{"dataset": "synthesized solo parts of chorales (CocoChorales)", "vocab_size": 56, "encoder_norm_position": "pre", "encoder_bias": "all", "encoder_qk_norm": true, "label_smoothing": 0.05, "decoder_layers": 8, "decoder_fused_qkv": true, "optimizer": "muon", "nesterov": true, "batch_size": 192, "final_lr_fraction": 0, "warmup_steps": 410, "weight_decay": 0.009}
Rows from block 4 of the audio encoder of a small audio captioner, named by matrix and row number. Rows with one number belong to one neuron. Each number is 500 + 50 x the weight over its row's rms, rounded and kept within 0 to 999. All counts start at 0. Numbers have three digits each. After the name is the row's rms in percent of the matrix's.
Before each neuron's rows are labels from the 100 clips, of 14976, where the neuron reaches its largest size: "lies over" is the class under the peak. Only what is clearly more common there than usual is listed. The data: synthesized solo parts of chorales (CocoChorales).
# gate: MLP gate (encoder.blocks.4.mlp.gate.weight, 256x128), inputs 0-127
# fc1: MLP up (encoder.blocks.4.mlp.fc1.weight, 256x128), inputs 0-127
# fc2: MLP down (encoder.blocks.4.mlp.fc2.weight, 128x256, transposed), outputs 0-127

lies over: F#3
gate.133 071:534529479460549399535429547463540510594524501494490634482524484501525572508562483494503466519480472463514453565539420419512549553447571532436629472529427398470452499567389563467524513452527507501457467501508531524442492542458437499497473472406455620528552579508519411541465481534608524536480481456465502491570543513426535540565433442423550465544521491499488524516398485542536431436458
fc1.133 075:449513483523520536488557416556564503463555543564591428499528509475432431472452481492528499523625455453430509534489483538554404499482467507441456559526560553560571391440591499477404532551541510530550513525468535504573537545455492545517522586538461341547455454555526577443588435480405522479429494541499493490453507478530458459433517443513482516439461507473554458483517521486456477633478
fc2.133 071:547486446499462499549487630436538541502550564398438557497541551432551523458490472526409481522492420573536452528490472436462449559483373464518563439552399546507516579561472569482590576533460569530551478537484471551399571491507498445468444400489486526496512548546516461436503551461421544514500549479569517469527538523475495429551405480450517519517529506426554472598483550502493454409509

lies over: silence
gate.26 098:549471527503526554499531434560526584589503534503450518469427516443472600473532530441550465382460558414569416513460495514521439463446519435515447504525541415541533471473349541453568520531543532520477422513496365451482561577513484504424457548445439498478523552582482534544536548512532471472564530464540479515471527482445530490545516550524477471436528534479566425521519358515603554481499
fc1.26 090:541462535450468591473508585478417503541506490587406525542557533484509486464496570627517485540512523420591517480522479482432550517475469564466537482492491505481494524490489482543443501457473560386339397444431428485543487481454498519505433473453534509473428487467602559459538515486456406448618541521510531443442499492512458537507598558498540598498565522448534527594483440532500537543523
fc2.26 082:512543482498531468441482550506486454524543451595420501517367559507496524559470454475423469526463557517491495496372520535547402513558558543505478405449503548554494522543526536468493444488571478476527518420498536501458460532527479398431522479462481541527602542379509487440473500482498534421445417600575474473536552560559572572518550549415452457498558457466522495469439483510588582513594

lies over: D#4
gate.237 100:467476538477474518551563457556571533624529467503518416556464451623516427482499511458418473521468549528592536497537526465469465539448492516470559497450499496387490513525389512412486472567446484522440505571532447516447468420517458436408514511413460522519506584514504576510509492666593483523410548494485445481462490463537611597437552537553510481510462491489544466480531460490512462472459
fc1.237 087:439536503523487482431474487408527503590570527493506442531491601431529525525489373507536507573421537463567487520476420472568361441445500626468540443482507439505487578481401520481467487513410578540532400500504486624509537413498521525471553452441604546454533536477515499563555509446521536545465480485475540483511471464529574514490545520539516461487497479573493513543539446494394504434439
fc2.237 097:504520429478595506477503564538538461448473553606385503522573520575496570464521524570453515524445485449436541523495555428422556476591439477432503514540437429519521512495496573556591495464409535486423521531471555533533522587513408433571469471475542530551435428547452404467474436482583481458520523590521445548513566496508478482487505518544445463410459482500524516535517458497502513366584

lies over: silence
gate.10 060:475453514524511469481490506428466526483532538534554336578524546569596389508546526493507483488477538512472508435516544514510424473435583545475588462461522464480596565535541458552465398489539435410516416524480524467516472496470453487408533477473552465459508459471550514442421518500560565475457601483465572531526561560430599482583512459462533573412526543425543494490488432497451514553430
fc1.10 069:555582482400527471545514421498534508554483598457446526491494536537424475512468455502551450514565513427496555545480512457518608477569548379514501568516496506550418424435455596526526525383388531540477510471516505521515480486541480454487529444605472467469505596543412541556570591534505543516470469579447508462449457449509535609416547503488471519566491435507437499495534467475526531442423
fc2.10 071:502446520448511429511527405466531518487552457582479492475586505374464472494568552492528504492497476559496478422483472544479496519611556524469626463424481563439476463452436519452529465541465478549532489464517509539478550489508511406448497486444495604497442486544473357399574552517519523480489429558538464519557542467570529552400544530604505461498539475574537509427584488428601520503479

lies over: F5; G5
gate.1 087:534551526428442436513560458527576533509475510540533560445501552521506579533581471526404540509422426590576459513472444530549433482564515421522541473499471480575553518406425499467534495480433561631543481439521480454437459484568524528553565531543484562548523528394515472470478446389422449443462542439462536512530630591487476403485532485452568437487443491543522475497500486478500515519503
fc1.1 088:493572578486415408435516572485600488657466528472481534492547525491596545536504451511491515464418482575519422501528502505515464465464463412562547425566481505562447453460404481494549459479511550571591467457532479453459462500547480437506583521575547530531498478503497437476457470450451447484496470479455543482513534501467453410593579456416526437537506498459533475475586487550518609597467
fc2.1 085:519498492451424597573469435550449440509505489611490561535547546422437466527488501424443459436532576512470462533445539486577570450495494475545485527556432478440540491495424537545472522500468519551475476602515529490514512618525484466379508439470500489517521503460459556516517569481558436510472397601546406383529490430548501605498484543500482445506521533431562504586519415576517468475522

lies over: C4
gate.37 064:418468523406626441552464535403451558537522481533541609549526512497466571487477455507471495517575388498531479517469544430552458487560502396479512569571554444497495485502523518454468547469512421596509450441466526469484590499520524511530484464402524486416466487502491493429539509482521451636528518459561449595527517588499560493507525415602412488506465481466438530519505468485499498399549
fc1.37 069:487527452499516590499440541468492484522510510590504483498501455556530419464484551520456418425447347514520624524475464484523524485487502475537553552452572555538533472532555415566512461425520504589456508543498400537500434476484575501579465540526594401501454615435560476552465525577532528477452549566436501490419467534504421525480424462507545474511467499576464370481484561516503468499537
fc2.37 066:499453507514434421475470434639438491551453448412419414532510552572569461417580473527398481486463568501524525533509499482473472462505503534501507544566534462453431580574477356542585528550463541464501441503505511460480511391547430480524537502536458480508510528407499530579549435580463476520490504459489504453517502507542582545524517572516569443484514426514499462593507468483626513540458

lies over: F#3
gate.11 025:450506463609567427440396534585551533490486482532467501433486555578413511535525452486538430503486539581546514538523542407545496471493483527566506402351495537472514535419595487456444509549499499434525519459467537431443494539590418430526462444467510515517603518559577480561448456513486582533525437445590449461555503518499539470442504469489451529446421499543529530520527544489560414491506
fc1.11 029:467401517519422476519443504592512551444553563498565568454564542512511433480527486435436452524504533517600507490527481467501547499626555486627479434457518560564452479498519531386492621519507488389471435516530469402477489598583482525536529418534509485401459466536590460498390524507538513485561471391508506514523533504486473527509411485469500499504478483527537450456530495424577484513505
fc2.11 032:465421537414546416513446467490510506516439558459563446532489504392527518593436449471527484529443525435454453411524541491402513529462483542474546584451488465388558446409564539483541464585522518501581441544518533483461561557507529607490484569464504487523485518469433419597516519486557510525565460522507486551597493475503545564521456592526487610549483536504505446450429434542578497440507

lies over: F#3; G#3
gate.118 099:529521488576558407539477594461598557536519529467501487565586401518482492437521459522422444463410446515524494506460452486554514461554484465458471394568432558524539428570425559510548522529477472562525499589547506422546433509453584493489543510490489567430453401539488508489455572575493443499444576542465444470473619525442486582452523436420501473466486506528485537515509422562444559494489
fc1.118 096:493493482589539392607510495452520543496542584502509505515548547433442523510507472474441475532435413470532488436474538492614545443545467473477494451597478633590543517549441464576445478526544454543519492535546483480500442498420590409425543494569474458463508473503404586518506515545513436544436525545512419462478499539490456491476558402439456488457471604466510516564559424559449505539518
fc2.118 105:488448486426469517466574495531409515497493460457492516368395493544584527549530583509487502446474422493517480507472523486509575421471566467596516447529574532472412598476541421502585575563507437453443571477490485490544493509466486487441590518558510564521517462495540599392518416528509496499538481537505468543480502540598562580559449414561547510437483385492459528491439508473476489458546

lies over: D#4
gate.231 140:529509468514530460472549512584472475493388539553561458508546473549396486532532479460496473588481522458497462401562540461610470505519504413533485379457566514517485588518450481548506591479532444526514545443446504484549477509520503431542496585525495498562488429484472574448445468597474468530512554500502406472459450473594436577478442582503419568426411530549545536521535436510430550536585
fc1.231 141:578477392529601556496600419485521477424463472520614483453485492499467489535515531537541433562488590460499497438514459460565490498490471459526420375626537502458455579630490474466440514557485469524553386542511479392519522486520522475475431566409524492495481440518577545452457480546522500547452482546501483549529450437554491461543480580505508522494381530464516543437484547532475525497528
fc2.231 129:529461395451549444442446470567498495584494559532511509437466526502520524565585514397507630517507426517489449384502473417492417536499494485491439438427541549513474544482562460523465525513554522532497513482515461457429493581454566568475489489477473567607533399579558501410472456512486494550499572418528437478476467626567529500522520493518471549511488473562585500558446448505402544469522

lies over: F#3
gate.188 121:396516518462635432531411581512584449516565487469525416517505463513536481566489537534516466496450445536485559488467522420586511610584555553461464492556525484492419470442452536483536545508477468539477397520577501525510481524402466487484539455474491516522556513447566410538551582441533514511429390515470491515544438445473540491561471411491544572529507440476550460538445508441522452400572
fc1.188 121:462499479428571518621461556510484420491543551460477473484556552529452579500536556550538469474475431589532496559466487426515495589537532525484590469500511517579461523472420569510516487478549504529462395456571496501499440501353468485447386472453443536521483454478541500523501533403551521472469426440438564500497466388517509549550494480537499494545566507491583421515482528456528522456657
fc2.188 122:536480482467480521464450544438428500471444430567458378513477525503467471461518504396538451468501437483425423529546504582490525471493509497490441498496599470539542516543502561535551514398470450403574511505505435518540567487578511499438480466613586545487458460421484442511467499529614524572411594487509440504540433493563441593514609532458507479488482574575560598523505482540473494537516

lies over: E5
gate.148 113:531497495468483510484466459444454501528458498531509575456388598496422512517594482569481518634532520596457539593398503525546459563499609593515423517538476422498487514599466433486506476549527494542578434537504535513507438538462402496591520537463481483462469563513450512548417568403440487535461584506530514532486538487499466452523438475479515534555408522480471509566479395466492450496439
fc1.148 118:498434452428534541572499514535543532540517447511460465467629486446551543478489498536460420589546534465420491547452487455498516435436392564565448596460455511446468538462410551481487494545436510533570444500530552404464556525513446548495508531526655483547494485469499515552494504478361446548447525516526536520519500505489531578576521597459485545570446475484437513476485482392438551516436
fc2.148 109:529528465462451518542380538511427465509494508597516584508597410474554570594469536455457567516468480541440490465442540496565504476507450593522506487503452440514485471521581463562457525534476551548502412513505508583489462619557556421500532564518401346416531510459436585478560501482412492469502523459398524482513520479456453572424490485560529447498523523486450438530496529517531514542467

lies over: silence
gate.73 100:369470467521521481479554419503501438488456424530535492505534480534443484474461583533570543479369505500531572461583552524410516570543499475532531481486518593557478549516506545452539504530425483498516472532483557458502530533461495411523537508460450432483480579472437587526454615453589592414554595453514555427503482488431563487484558463490509565434415436538433444500420518505532500457565
fc1.73 119:529575519413483549522435427493470458523589588548467533549512519599491494442512497540541575497516576529502429454470518495598492496519538513424520441488450433539652463523508508460509542491439468510501598409474547435437548507519476522468473484536407528527476516556466434586521375463448547467457462531440490433459484580514352457547419526503458551548544520534577491504497441481532558500523
fc2.73 105:452547441488494543491447530527415433472510528459521413470556485447510471479499486472512547560501477480551544571451548471416486516523508588560572486454490463514561565571542430555478485560516416532484355531572500567475438474640462480480376475486509494469424544512413566526528560503432512506595516585588496532471462445470570472461482498529500497455499563435497482558631503444455465533445

lies over: C#4
gate.132 134:467441599576564455522512504544525474523498502480398520447460406587566518553491431455561511478547545589521537476404493557589470423507575537466519585495457534546589481427423559467468562445400498504610492543511450464476545507589454481544526497485454437482522571479536478519506435445479456489487450444509403540567543537546571539563409501450524431473431415509444457473526486490506466528518
fc1.132 147:694512441425429557536477542507462485498478504511550459488514435382565441457527599513512473515517429486504410498521463517511490564494480395512425439511482491496493554555573505459485420502526549535405459507502524515502451531489469447502491568520543532494510484514457525474493530416544623505525468512461530552460442596479576472507537423497470488459635528613631508485480506541477525449479
fc2.132 140:480466405342511464487462684536462534522430589554598555508390508542454448473491532517398438555485511471450509497477501496488478606489533538477430485497559390556475440578459485494537525582496502442480494480461442557493488549495469452470516504515552483535456572516452461541544508467482482586507476374436481578513504508511518503583497432515507482523472508528482603521558536535514551451515

lies over: G#3
gate.43 102:541538470589511460486533467504593522506475430442576471421472575483506452533596469527596349555587473418510490444483567566514600489517575501452522510521552471462411512596467521565474535483419420465493490503472474499532489383446468524569473523467469493589432476493467587458470517597510504506523557485441490518586548491507495498419495489551474499556456474451427489501440445530567426478555
fc1.43 101:522432509526554513538496504465437484594548490572492564594494471504537547353490571414501562403478530533542483518440523484412494463497452501517482516477520425600575429390649469486473515514553538586505490430527440521491468454460490511476471459554483498530448551510466550528538451455490491448461522492558475540481362575524533555614470472496471577412543500522525518476521461571438478522449
fc2.43 102:444564454557487486506394473573514522496631487556449541569495428457541492543536512466487504506541528496536505546527512479549509526498482474485517563521424463515533418542429470518547587457513498582496512485398473399493466484440496540557483501484458528532526520509548402482423591630459535473578479453456502597387465597436492573470461462516444580444606490489491482475455471531483484496369

lies over: C#4
gate.238 052:478556507531521484493427543493572503530415466615434486530523639584432536468518442522407469515440470579488553495446503447526481450574506494492467527480463515501442518598507487501483512516436481478482564490514518476455548407586513545485433541491472515484449549492348543505529519622474429554507559426540528488527532552500452567494531622518523521507379536484470415430433435449516543464486
fc1.238 055:473473589519547478440422475589554461602558419465503424423495454587574558488488452422485532470465447557401515501587478532561420537393489557505503425480475521529523513493530541462490554450536468501438457525504486600552480553470538517511527498459560532422509390462571471492516463558584548486523545516430475585543454587498468495534521500492530450463475433442513495458478468600497363515528
fc2.238 050:506520507505530481560499548537452414407438538541531471556438548466492342396435515509462584456462483570480519503441494485582490453524515421447386533583524494530458568438521499517562475461487507557496474532448556507506600433577537562419588498542538563554567503418439480499507543474430458464455477535566463494516622521450481523493518572496573544511438544423479515497450491424472529513541

lies over: F#3
gate.254 120:406550511461546440535512433542470427498485566507483440464489416445593629467489533568629501452496468465533540560561379559469565462487499471464503478499505481503441544541519620413482572518436484455525465561523448401557464504567521418468510434441379420566554524512484577516520570464508473496524457549501485540475554587453487471466519520512503474423499488521592455447535501492542502496468
fc1.254 131:423518562475558416542503384483492449498526513508486394444515458426513523514430553516553567471507456558522531577514450553619551499418500451562416482524472411554422557549533614439530547474458496507475514558505398470428488518509538421525554503428464492452497554521514577472590515478542492481555521521578443483496563608455482541496538451493572506395420493437536478460487511442497511525437
fc2.254 127:385455502551462505531399479593516453525490520458585590443511456545492530522500494491622493432395404518431446408481521495464456497469493536450376525600471515488411588499502575577472521561462559451573477474479517533553467446460570499510546483515490575525463510506481507535605528541441429599525513422523505503578537519443528482539461494521525497515539461528442491532421507583493419473483

lies over: E5
gate.56 133:467466424487478420482469508486586495468453544584579469518481510422548524495477576496564501558534446442546537400482390491433456432484537463491447498526431581536525505550472429526537435587610481534512529433558497489466538487530423497457434540500427540527452511468471649607488472588454490485564512480523511518534482457474590365539500496487479568448516485534589450493511455555517556438499
fc1.56 145:474492442484504476508488538449555568545472495517497549587562414448549519573429485523569503526503439450499514529555365451425407358479546561465479523605399547583535488484483471507550495476476479430502423463585543482542484463543483435551479525469415537472406531464431558574509431456544533447536496501555512532616558440488582440537492456521517536506548464476533530511418499565542471467486
fc2.56 123:422502543559615535524437327453470428430481551484512533516517431458383481554469523554525490571452507542499527541475529517551482457437524444475479604477526513539459467478528549523415498470510490627533472484510473571384574534544438509546513529557473448480420336466490447575503542467535545551516512477462567556466471543438543563489513518472529450543460514546478492486503549446506564487526

lies over: C#4
gate.233 020:502547496497586564420451546552541476498515491503430504549482495529481540507557539488544483543481562481600488383453563535548500393497467496508468388454517469467558527427507431462530480596459393503517535615503492506558524493513480538476435477507515444532483511580510535450506487566453468420534631504502533435410493571571426506473442512496445462507463589389502609486514516545521548474395
fc1.233 019:441542519555461540426424506444546586477415550472553564530473472484581505531469451475475496454483574502485509450553506509605522568436474470544527462500521514546513511495435478472415581610483436534496520467519492534467474494481574566442410441504480555437583524439471527537559464534394541481441516631506559479540535570456491503498568533399467475473522437569417447417434424565532426506536
fc2.233 020:520569574515522455460411590441530524555414513560479539430514499478575418442524472446512500571530582508523509446589468576529543495475506530538540461482455501435593482478454503530487540516498407496507560508496487391470471533380589536418504572451579479555520551535527450501552534566400510463463491490445471484473501484532423530518439489463549399454626543411474438510499415503418491496479

lies over: C#4
gate.183 119:536521477474478490470517509526533494502486543587566551476627438464498416554492520495508560580599527537509440380554550520529610498513486509555454411585434468477533467498416492576479512474585420496425382444553415421583488528525452521446445430475444564495410507576504512512430541594536535483543530456439484539511490536515489474509505482450462540382476481485470551463498496506493567434497
fc1.183 114:522453465466489514559504496482501543486465481497494490483455523563425621465503467553419447429402449493491530581404455505415446508466540481515576573428512539545483483461590546435529486533426505616573544551531580466466522537500525521498585528502466431466562484367449410559586511529461512536515566581534578419474468437490436429540525514584574461527520503486479432587467483486527482481518
fc2.183 122:482537539596431588525555507473513457488489462534514517517463411456487429489512557574486478442502551491484618503554482619496474521525415480486482519462520503466508497526494491462424501518437460520540425571481477528629466484405469563513461491422527557422496556504556385567549464517472458527445515570555557513561531515507443468440514430422558406499546429467498450556640506574458435547480

lies over: D#4
gate.194 060:525557482469531534406407513555501385585542536424586469544508458498482529468538516584564438547418518471544528441503443560508489542618597519475527572526499546434523478463380403578425485555593497484551522500454485453544490486529444465463504506465414509540548560439503502543519470439477445518493545472418549518391479540514501514430491603454468457486524471431490503561482465582531500546448
fc1.194 066:491459544531534564505467410594469414591464615468456454529488440496527461484414552526515408481505450498515424515390478501473418533483523462463542523617377533501460560455477485519461564551498448509565508519450464559571507567508434444567507486438483480579491555564550485429436505489522503560420614482559468640485482507436556500440471532465512502469486555450465436515518529551478478472506
fc2.194 062:528505532525512447523522404382594572565461467620504564442508467501484574491459503485597600443459487464435456384493416488488445460439559528411519437519528520526570509531560535573524592447536494515418440487538402482483558462480544489486471491432562526540479565504538471433536527524542473469521488574467507480537550503572480538522563505540405432476466483549554516434414530506491456401502

lies over: G#3
gate.123 077:496435488556566539427431442424527534543567462458473484484473424588565511488371507555593499555599442593542560423459537469525415547474460578519539440423496478431505460605448520484537492555461533538516522484487517470588423445604471478484449559503449424426471422519455532486499539502524416509583574531477474523553482468488489504502505531539490510541542506467528522454570432419479574448541
fc1.123 074:529482519462599560428471460411492559548543496452527456427432417595530515479423469519587467474497504552488605479561515416441545573401467575514547438503447502480555425505418584515513450559447540533497478412552527413471485545611472562503483556506464489408486510494481544510506468502476424514592512521488500484524551522509462474520537476584483544512511505484555474464565445378463586414477
fc2.123 067:554463480521366528433475504608470420441464483462501461538539528586485510453517503479497584410461468482492444496544507586543539586477554467540502523532504597532518532460530488547512503463421531465517494497454465569395512486456483506563487531448528492556510510570562460542443472573432493526449497329465550512512520441565449426482546489362537517489562490612440540438491520545491483591531

lies over: F5
gate.207 111:482461464437569518502481509470559538527536474455457473490636561488536567451524466508391481508500588479509491488502574528466544461433533425542545513489543400481515496530395503505528521548509447555555455542497525445509456449530457479500515606387426451513463539506566520544419628441443556362490477436488506519443449570480470566572523493532451466433518450545494426605475530495532580473535
fc1.207 106:493536513491504519438452511397638484517498477382547500525547530537547477528539446524466520527521593529528532480477538490469555465445528427581597556508476432564500477436440501531451544535461506507558451546521512435482480481459481573535513538546424547516456533484489560496384565365403485453575505444465490510456515525417491576507534437497410441429533439488559433545542504468522462589606
fc2.207 106:561548460525527470484579533452436523543537473513534562546451558556510469559549608522544481561501408505526455518460491589530460506441521554463514511439549430444529438463510520526505533525411493400530465505454526484481465541499469530511376484519467438474501537402486451522591456477500544427524450612556463437548593511520561513502415570560490506477542411443516594555485390462442418533416

lies over: C4; C5
gate.84 049:540480539455431394484537495454397519515535540561498548442523557526565500507586519545546579383517465426436550473470484442531545496500489531558521548491573493373499505426455465501457453515506433570498452518537506439580475447534502461554551523498545442434517552533541541586516559612437437499543429544530421581470393463491454555567402515583474452471487460506490471504526438591498513508520
fc1.84 051:469414515572464471516583458507496466460505500525502515458454495582485542424543499521659464471430432439498417496485471447578500492442435509376472516553497476523325469495531528517598541493547536527474490503479592435591599549568475453524487584522439420462514528513523478536541523516470489498477553500497466465556508446449473468564500538513518566468503533548550421477481491533494480653456
fc2.84 050:509464470491543415539527434460480601451562504493460494476528531400434484536478395454409531562560493513486453533462460542551524504518409440372524572506439543490569568575430522431543471486477491412478545521488569528430563559469503406574516517534473527480485430505404544388478456523564475529566465542495562453475458540564452533506510554556487462526569530600563538595521468524493483482458

lies over: F#3
gate.212 127:460488459494512531516465529503561583523506494607654506481538495481467547477564497503442512578497488509454494500462520543503471596549518517459491469430427569411593488490518458496603486527464419590507449547577535505475427497542416470545522572491473600391607523432529480484565491559490545537458495525525442541506519530465470541529492508454448443423456523494409519453503417452500462355445
fc1.212 124:556477635554459484413499559517492448495507467469384524544556470489493491484482539518474437497478402457531509520439397485508605450481492459479467579455518515596405578483503570498499502481519565376532460445518511534652530526458535587461452558560548521556442422533521522518528561439432512505564547584437476393491543467516537492572471506473526453464504560541491407546511493505496497528505
fc2.212 122:470468461406478413493444506489507467448460496429407546540455510506493535487476511465477578410565568623493615445489489414396513548557458531459529421577451443514465511494503529458566528510424497563461384576430466493454529531573528454585509579462481512457488591585513506482483463550533462550459558537584538489571437515577493547489519478537472496549465477567510470443534541599504480478448

lies over: C#4
gate.12 091:548527566458458508537610620544554555499466481493409470555471462479489521525473542463613555484542485507521506537569444424544447497570522535427488479487476403491486534539479448449427493451432618505518446460504503489389519467467490490564604586564515578510500516533466494502520530596508460523515542416507375452596535490525560473495465393470474514503434441534418528447485529452466555471553
fc1.12 112:420417492508518556469383411415468462535604497487525534472519537499461424462511476509456488503515544548483491524492574618473494624478469436582512535552444501500511435460510463455640519556499425484532486505511580508601413572484512612501511487447518448471506488467521474548519470508503544446541456527471607524356503584444463493532525570485436448478522478535573431458474453537524501496501
fc2.12 101:492530459505469504511460495558507458462464563498450625512520490510535461449509524435509577460445522514451497534519471569501449570465496448499365489382496538493551570480549454524442481433595599509437562458541393522498488509510567497502566467492463529501540546496428481504534389498532634483544547383446491542472514516403494473508486468469576489521535509518432568419433583568584550447531

lies over: F5
gate.64 082:422498482558493456527515481500424512538525476491492414411515505468506533458536563713551482450547496506606358504481535548556564525431480415516487443517528481430555567482469550512470427461397474420469524480511540452492582417553534527585536523549472449462496485534520520495427536510509496572525473582479494542540463544528501486458548521517485449459358458457480520542546457463534468542546
fc1.64 070:484493531433441571493414468488574509559451457489532650494567516513521465525475591409520492516511532410428594524506499499414494450503497520535543485551503573528473470535492553500486509509511465485503474507441562481509380502451494455447447482409528543456589459476449561598499549552467521453508493457472521570455519416527474452567506532582464494582561456430465484464473528524625633405517
fc2.64 083:532486525560504566485490553539477460493508634522527509520460529411490541437511480573507478428479528541487454484579403407591559553575465429503477473467491473549507535434482501467408472544462514433443479472465509386453518570590521514628504514578521530477413477506504437387552424528619473512469418515524484479607519481488513562468469553457506418473504487467565485500520508541549429466571

lies over: D#4; D#3
gate.62 057:459526524463462464511459480507508404454465482588565554438559432620432585448521445537551461499559543535457498538481542442424588471520506505515451480590424489540459413556458531439537494509587497483512497536490504475474541544494509427516484600409489449534583521552503551575459478530498568428556566530411426541505506524553516394457447592488469559463492468486414493575463470524418582456515
fc1.62 063:526583482508513550512363502544482562492470480494542462458625441501480439533445512396485565537488501549564555454509419497481540486535503465511413513409534542465519568440544582479625448493554553512500454516530543496438573518504479429500448448411507464536538541427551542512540434467459564457622484485457489462451555490415465481524467523552477571555592456456404485490588476431487532526453
fc2.62 062:539442441445527468483461520505441450569451568560487577600488513560472408504434478496518554468489498516418509460439575462519590403558532517509515563570515555503492452499559451596534476555397501497537412565495550511525470484546516455524530428447519428428522488467581461519482570455468511455586431524465443445482432511506465483558466414510582594449455546572508640539512456483453475507453

lies over: silence; B2
gate.252 142:506489546498502446477451543531496545459488534632553528475521500472538559519537452606565457387553528469543538532502477533565460538442514538525457542468563527398535606467437472564462514457549463459477399560423512421402480534495551474545555469393495497544448479574496476579618496495485528511405468571501479467534479574508522496487559437445502508498367445521494409482555494428473447495516
fc1.252 147:509525471544536524495510557528466541474406477584540491421499543502454558528542441630529535399574493523521503526489502569526461529437545534509425589527558477486500658477456486529498549493521429533465456480480447459407550521466462487528574429447540508513404464509531453606637449551589511483423518498498399492486512497511532419437554421419507482497450494480500413489586491454501470519495
fc2.252 150:559557562461503538496503536505428529476555459596568604570528450482433517485378452490514500490498431450491416581472386477552524562478470528448580487479579421447533580536477484588550469499450477576506565542472540421466530454520539403519586445463463442513490447555509524487497448381481541547536541516440363440546438493479570472497553542506533537536482517465597496518485503482486472499473

lies over: silence
gate.182 073:481546536498534433524470438454522496531492450484500580547485501555559552462475588441508537570479479577495457471608474537606425517454456432521491446477606498490508421506513585533499510559618502489379466439600535509492512466525515455561482462373465425396561538515558538577527461497494439553540522546504559501386514475560452508532474490517424521464490557499455456469407437482467514429532
fc1.182 069:531591495527429458491470481596483513467490516407509440592505398466491509516522495498519488443471550478529482549525599591507422449526421460524502517489482518590455523467508515590521434401529590470490454514451589443379492617520552477542513490553458484466506536452503561388497450503487544569504489434462550383497516573532478543544479458548502490478438568590416459444483527473516581542539
fc2.182 068:536507479562532520517562441567499568491537503532525535484469425512478567549511588586482488422472453455559594446591470438490536450470451474569431405436480489508571462573435457561518563517479405510501485476505564498489458456461504495564430595519524463534492528448420413465548442522544538465495536538617493517523509502512427494551421536455456549608439449557509384470423515508425482481580

lies over: C#4
gate.111 117:463436512478569512410457497473511531528563528437555457497525501526483525463533498552478475498460457485487432450527459497391513511579479524496508476483439418648441542400471411525519398512463488535500543506509441547589597527526534502564539459448631506514449450480482462547427546546514478534520541472489505545598459438503506617406490477528490492635539457428480506519518429522517467447610
fc1.111 124:519534444539443449512542466571502520402499492598438530573522459508436463474519501558512530391560477528492604508414552442577544524476495451469517538578437483396601504520584525491452539451541455449489471540500478490411486504456484414494534549576499382491464516544436532468453439557404568515553489568529509472510507598530418483459589465484565547420456584486500514484537482539492500588475
fc2.111 122:535492535549451514483509502498461505637488487518488511472491581456522586487476612508463539505470545474531507485528370567415431452528499417486554525567502474525492559521438486475476434570499513488496532476481486459496470542532537506508483491498491549513417575523577484544494448447492450544521518433483440552490459475500556436415383619572409442476458583458430435523526456445641573493611

lies over: G#3
gate.204 120:514528545559442573493455590447522579454489520489583577416433489517559469510510613600474459409524513492473481416505515531537457564521507499391472434545426489496480537423538472534506505536489475503458528436526536421459499492463413597439377563579502521398483528485500468509563483488478518601455469523508544485516477586625507527549491511474529537492422520405514409492461449447524525521551
fc1.204 117:435472495435507517558503345474463496454520520459511503517608500438503473461503517491531537601442518512558511555505524498491544488524623480536490456396526464507479455494468466491416483441481523502601572550504462468556541501490611470508597475452483444522523560560573544520537467520457472509523481511383464590462470449396545473441422533603497422518623469524506557487548501565447507479412
fc2.204 129:478449539473602556444428582478476548530529417546595458506451603574490542452519495479365483455507536537460508631475528484480453454585540539539569465508594570514567450523566411476482462564481586488460467439562503576494397526519519453485412491521465478493550488449497473453454500445561472481493561396545513479473511494491527501499493554515441608516509450518407431438525492449483559493491